Weights of a small sound classifier: log mel input, width 192.
Rows from block 4 of a small sound classifier, named by matrix and row number. Rows with one number belong to one neuron. Each number is 50 + 12 x the weight over its row's rms, rounded and kept within 0 to 99. All counts start at 0.
After each neuron's rows are labels from the 100 clips, of 14848, where the neuron reaches its highest value: "responds to" is what is common among them; "peak in band" is the frequency band that holds the peak. Only what is clearly more common there than usual is listed. The data: read English sentences (LibriTTS-R).
# fc1: MLP up (model.blocks.4.mlp.fc1.weight, 768x192), inputs 96-191
# fc2: MLP down (model.blocks.4.mlp.fc2.weight, 192x768, transposed), outputs 96-191

fc1.65:56 42 48 48 49 73 40 65 52 43 51 51 55 58 55 49 51 35 47 65 46 44 54 49 29 29 49 40 28 49 44 27 54 62 40 68 32 51 41 69 70 55 62 51 33 62 65 39 15 40 51 49 46 59 27 73 47 51 49 34 42 65 52 34 47 23 53 61 40 49 43 55 60 51 35 34 23 47 40 40 58 52 25 48 58 80 49 41 37 55 38 67 46 38 47 56
fc2.65:45 49 48 41 59 54 51 65 35 77 51 63 45 35 36 53 35 34 34 65 71 46 56 57 44 77 54 70 42 70 38 55 69 57 70 51 65 35 37 46 69 51 38 59 45 65 63 66 64 44 52 53 42 52 51 59 69 65 46 36 63 55 50 56 26 32 51 65 65 39 64 33 54 48 69 39 44 69 37 57 37 45 49 45 54 40 63 32 31 53 57 70 65 51 28 42
responds to: voice: male
peak in band: 250 to 500 Hz

fc1.472:55 53 46 61 45 52 53 48 53 53 42 52 63 40 46 22 60 59 47 35 44 52 47 75 61 48 36 42 36 62 50 46 58 23 37 62 25 50 55 36 66 49 51 49 59 48 51 60 26 60 69 59 47 38 48 39 69 33 60 51 37 56 45 61 48 31 42 57 36 43 49 47 49 46 64 40 72 50 31 29 58 51 55 50 46 76 71 50 53 44 52 47 66 46 49 38
fc2.472:44 21 72 50 36 41 58 61 43 48 49 47 43 46 47 31 51 54 56 54 49 57 47 50 41 42 26 50 52 80 08 42 40 61 35 53 72 51 55 68 55 57 61 47 45 25 45 17 67 48 51 38 41 56 38 53 57 47 65 22 51 46 27 58 39 68 54 37 51 48 54 58 62 40 45 65 57 51 63 41 31 50 56 60 66 56 55 56 48 53 70 58 58 64 48 49
responds to: voice: male
peak in band: 2000 to 4000 Hz

fc1.199:22 47 47 49 67 23 49 75 45 40 46 71 46 39 24 58 46 60 74 49 22 45 48 46 65 42 48 40 49 42 48 57 45 55 40 38 53 62 57 52 49 53 44 45 48 30 61 44 34 54 54 52 37 52 46 62 53 48 43 39 52 63 44 59 35 39 48 58 44 43 34 68 56 12 53 66 42 42 46 57 46 42 56 45 50 45 25 34 41 77 72 41 84 58 39 45
fc2.199:35 67 49 67 34 31 47 46 50 77 56 48 53 43 59 49 43 49 56 71 53 26 62 50 71 47 80 56 40 48 60 54 83 61 50 46 50 49 38 62 43 46 58 50 44 55 40 48 58 48 45 45 54 59 37 47 72 39 53 65 39 49 57 54 51 66 52 38 47 55 52 52 41 43 57 40 52 43 48 53 65 58 58 44 33 64 68 53 67 55 51 69 44 46 56 21
responds to: voice: female
peak in band: 1000 to 2000 Hz

fc1.401:30 34 64 42 58 48 49 68 76 33 53 55 69 40 66 54 59 46 58 64 43 64 51 39 55 63 39 42 67 32 66 54 39 45 63 44 43 50 41 52 19 22 50 33 50 54 77 66 48 67 59 53 28 36 44 76 55 51 44 36 34 40 59 58 40 53 30 60 44 51 87 78 49 25 46 51 42 54 54 38 46 47 59 48 54 26 41 27 54 44 63 26 65 42 48 61
fc2.401:34 54 53 38 41 55 56 61 35 75 45 45 62 54 55 59 48 37 65 66 45 63 44 57 66 42 33 34 48 47 53 34 58 42 60 66 33 43 62 31 57 67 62 40 40 49 50 58 56 74 49 27 22 15 68 35 78 44 45 60 50 43 49 48 54 43 49 58 34 45 45 42 53 66 46 47 42 38 48 20 54 49 21 70 50 43 32 54 47 54 33 67 47 65 59 58
responds to: voice: male
peak in band: 250 to 500 Hz

fc1.317:64 56 68 42 51 51 51 53 41 39 58 38 65 59 58 33 65 61 57 46 65 55 63 75 53 49 50 71 67 51 47 32 57 49 49 38 36 35 65 57 57 52 49 43 58 79 61 36 48 47 60 59 48 41 35 41 59 40 55 55 48 43 73 62 46 46 56 68 40 69 41 43 37 71 58 49 57 41 41 44 46 41 52 55 59 38 36 69 30 35 38 54 41 29 52 67
fc2.317:47 44 56 53 78 68 51 64 37 60 46 52 51 55 41 52 50 54 56 45 44 25 64 33 57 48 41 53 48 52 24 35 44 41 43 41 44 55 61 60 49 61 67 46 45 88 48 47 46 55 49 66 58 59 66 54 54 42 40 77 34 59 41 62 43 46 40 53 51 75 61 63 54 91 63 53 47 57 64 52 26 48 57 42 65 46 70 39 29 50 42 41 44 39 58 44
responds to: voice: male
peak in band: 2000 to 4000 Hz

fc1.340:47 31 63 27 56 40 45 19 47 56 38 33 41 54 44 49 54 55 70 37 58 38 44 49 49 46 46 40 32 70 60 69 39 33 57 56 82 50 49 58 59 43 50 45 39 49 50 56 53 31 36 40 53 68 50 49 61 39 46 49 58 47 39 54 44 41 41 43 43 51 41 51 44 74 71 68 69 39 30 64 57 30 38 64 62 50 24 51 20 40 50 47 45 31 45 27
fc2.340:51 44 66 49 54 47 50 29 46 54 56 46 54 69 48 52 56 50 56 60 44 42 38 44 62 40 41 56 34 52 59 63 37 47 55 51 62 27 50 43 62 55 52 39 39 51 51 42 53 44 57 30 48 79 83 54 64 58 53 24 56 42 59 56 42 42 12 55 60 60 67 57 39 27 42 68 42 62 44 30 41 28 37 53 42 35 33 48 56 57 48 47 52 49 68 52
responds to: voice: female
peak in band: 4000 to 8000 Hz

fc1.746:34 40 48 41 43 64 46 61 48 57 43 69 60 54 21 64 39 68 63 53 42 41 52 36 46 36 55 43 43 56 52 50 37 60 55 53 68 64 68 56 20 72 54 55 51 47 27 69 43 64 50 48 35 45 50 80 62 46 37 41 53 54 40 48 69 59 29 59 39 54 60 66 69 16 47 57 66 59 44 60 43 52 48 43 53 45 43 43 55 58 48 63 68 58 46 58
fc2.746:16 54 59 60 48 70 24 48 44 48 53 50 40 52 62 45 58 42 51 60 59 38 68 36 44 30 66 59 62 40 45 38 41 55 42 50 71 67 46 58 44 36 61 34 50 61 44 80 54 36 49 44 60 49 51 53 53 40 39 82 35 50 59 46 54 64 36 54 50 64 44 70 59 47 53 48 43 49 61 55 65 46 57 37 47 37 50 49 42 51 42 50 60 49 67 29
responds to: voice: female
peak in band: 1000 to 2000 Hz

fc1.1:33 54 52 46 53 49 64 46 69 36 35 69 29 57 38 57 45 47 61 61 45 36 49 48 58 49 35 27 79 36 37 37 51 48 62 48 44 53 42 56 49 33 57 49 47 55 49 60 47 66 64 47 46 62 42 44 63 31 36 49 51 54 41 58 44 71 45 57 49 61 45 58 52 44 58 49 59 53 50 38 44 37 53 44 48 39 26 42 48 37 62 61 80 61 46 34
fc2.1:36 53 85 68 64 44 48 55 47 42 60 56 51 59 45 48 55 54 50 62 41 44 59 55 46 38 60 54 44 34 57 49 50 51 57 58 50 58 45 69 45 47 54 42 50 56 47 58 46 47 54 57 57 36 39 51 49 34 62 67 70 58 48 51 58 66 21 46 32 48 44 63 37 62 30 61 41 62 51 59 37 56 53 57 49 63 36 43 53 66 30 72 53 55 40 53
responds to: voice: female
peak in band: 1000 to 2000 Hz

fc1.691:54 58 54 36 50 52 46 64 43 50 41 49 61 47 48 19 66 53 43 50 44 41 45 58 57 63 43 53 47 44 55 56 63 31 12 54 21 38 43 20 68 25 43 41 52 35 34 56 40 57 44 31 50 25 29 53 69 39 55 36 46 28 49 52 51 35 32 61 41 48 56 46 40 43 52 33 51 23 38 52 65 36 43 44 62 48 55 56 45 55 57 42 81 52 47 57
fc2.691:68 38 58 54 36 43 51 60 68 53 37 53 50 51 60 30 42 37 55 61 49 57 48 61 57 22 59 58 32 75 23 35 47 45 42 63 54 50 64 45 51 57 37 50 42 26 35 28 62 33 61 39 51 66 57 51 41 45 78 37 61 55 47 59 53 60 80 39 45 36 51 79 68 51 54 65 54 54 44 44 46 44 34 59 65 57 42 67 55 67 71 43 51 68 58 63
responds to: voice: male
peak in band: 2000 to 4000 Hz

fc1.62:49 43 45 55 59 49 41 34 50 37 49 71 64 46 63 31 57 40 73 55 46 21 43 61 74 53 57 49 64 73 77 63 65 51 32 38 60 64 43 59 56 54 33 52 45 46 67 49 55 50 52 57 66 56 32 79 65 51 38 49 27 52 32 84 58 54 61 30 38 68 51 48 44 58 62 55 59 67 67 54 63 41 66 40 52 63 43 45 63 57 55 29 61 43 47 50
fc2.62:71 40 44 87 55 50 48 51 60 65 57 61 65 34 55 49 52 55 47 65 49 53 51 53 31 34 46 60 55 46 44 43 47 52 60 43 63 65 42 68 52 48 74 64 54 31 52 70 55 40 61 43 47 32 35 63 47 37 46 31 47 47 54 46 56 72 23 65 30 70 78 50 46 44 61 43 53 65 35 29 34 69 58 41 41 41 56 38 35 49 41 66 40 48 47 30
responds to: voice: male
peak in band: 1000 to 2000 Hz

fc1.90:44 40 57 49 52 46 60 46 55 61 56 43 59 53 61 38 56 42 54 44 54 65 38 69 53 46 45 46 48 53 48 48 57 43 53 55 29 49 67 55 61 29 38 51 75 35 47 55 53 61 58 39 45 72 53 64 56 36 40 62 41 39 40 50 59 39 72 34 52 52 57 31 52 61 57 61 79 57 36 47 52 62 75 60 25 76 52 32 49 43 60 55 57 67 56 61
fc2.90:60 43 61 52 41 33 53 33 58 28 48 66 69 45 55 42 49 45 69 41 39 63 52 54 42 32 33 42 44 59 56 60 52 62 56 61 56 39 38 59 56 26 37 41 39 40 35 54 60 50 53 39 52 34 49 54 56 62 68 31 63 40 48 28 60 33 25 58 46 30 44 71 46 41 44 71 42 51 45 28 32 66 32 56 42 59 62 38 53 53 50 60 57 40 30 57
responds to: voice: male
peak in band: 2000 to 4000 Hz

fc1.546:43 53 56 58 54 47 53 80 48 55 45 49 68 41 59 18 66 44 36 63 50 55 33 37 43 59 42 46 42 49 55 44 70 35 43 70 46 53 37 51 53 33 76 38 93 43 55 38 29 77 65 42 63 37 44 47 59 39 62 65 32 49 47 61 39 40 53 53 52 46 54 49 55 32 59 50 77 44 44 51 36 39 52 36 47 36 42 56 39 53 68 46 52 61 55 53
fc2.546:46 43 56 64 69 57 56 23 52 41 47 49 30 41 42 39 49 50 47 37 51 80 33 52 43 35 49 51 55 54 31 65 43 60 59 60 42 50 73 49 43 47 54 40 61 54 42 56 64 37 40 49 43 40 40 43 57 23 69 54 76 51 44 60 55 37 52 55 60 64 37 56 51 54 41 57 56 49 48 41 63 35 51 66 59 44 69 51 36 48 56 61 44 59 60 44
responds to: voice: male
peak in band: 2000 to 4000 Hz

fc1.732:35 54 57 41 45 57 60 51 68 62 40 60 66 44 29 44 45 56 74 36 51 59 60 46 42 53 49 53 34 64 78 48 41 25 41 52 76 38 67 65 47 68 51 35 47 63 53 31 56 46 47 46 51 51 55 34 50 52 46 58 46 70 45 45 70 52 19 45 64 44 52 48 58 40 40 39 53 47 44 44 54 55 49 25 55 41 48 24 53 41 40 56 39 57 49 39
fc2.732:61 41 60 34 46 68 54 53 53 80 52 64 56 47 39 65 55 54 52 63 49 38 47 61 47 52 46 69 33 49 42 41 46 48 23 56 51 46 43 70 64 53 57 67 55 36 59 49 62 59 41 27 39 56 59 57 62 45 52 48 65 47 53 40 41 67 67 21 56 15 47 47 52 41 50 49 55 61 42 66 46 34 50 41 45 50 82 52 60 46 53 43 54 53 68 59
responds to: voice: female
peak in band: 1000 to 2000 Hz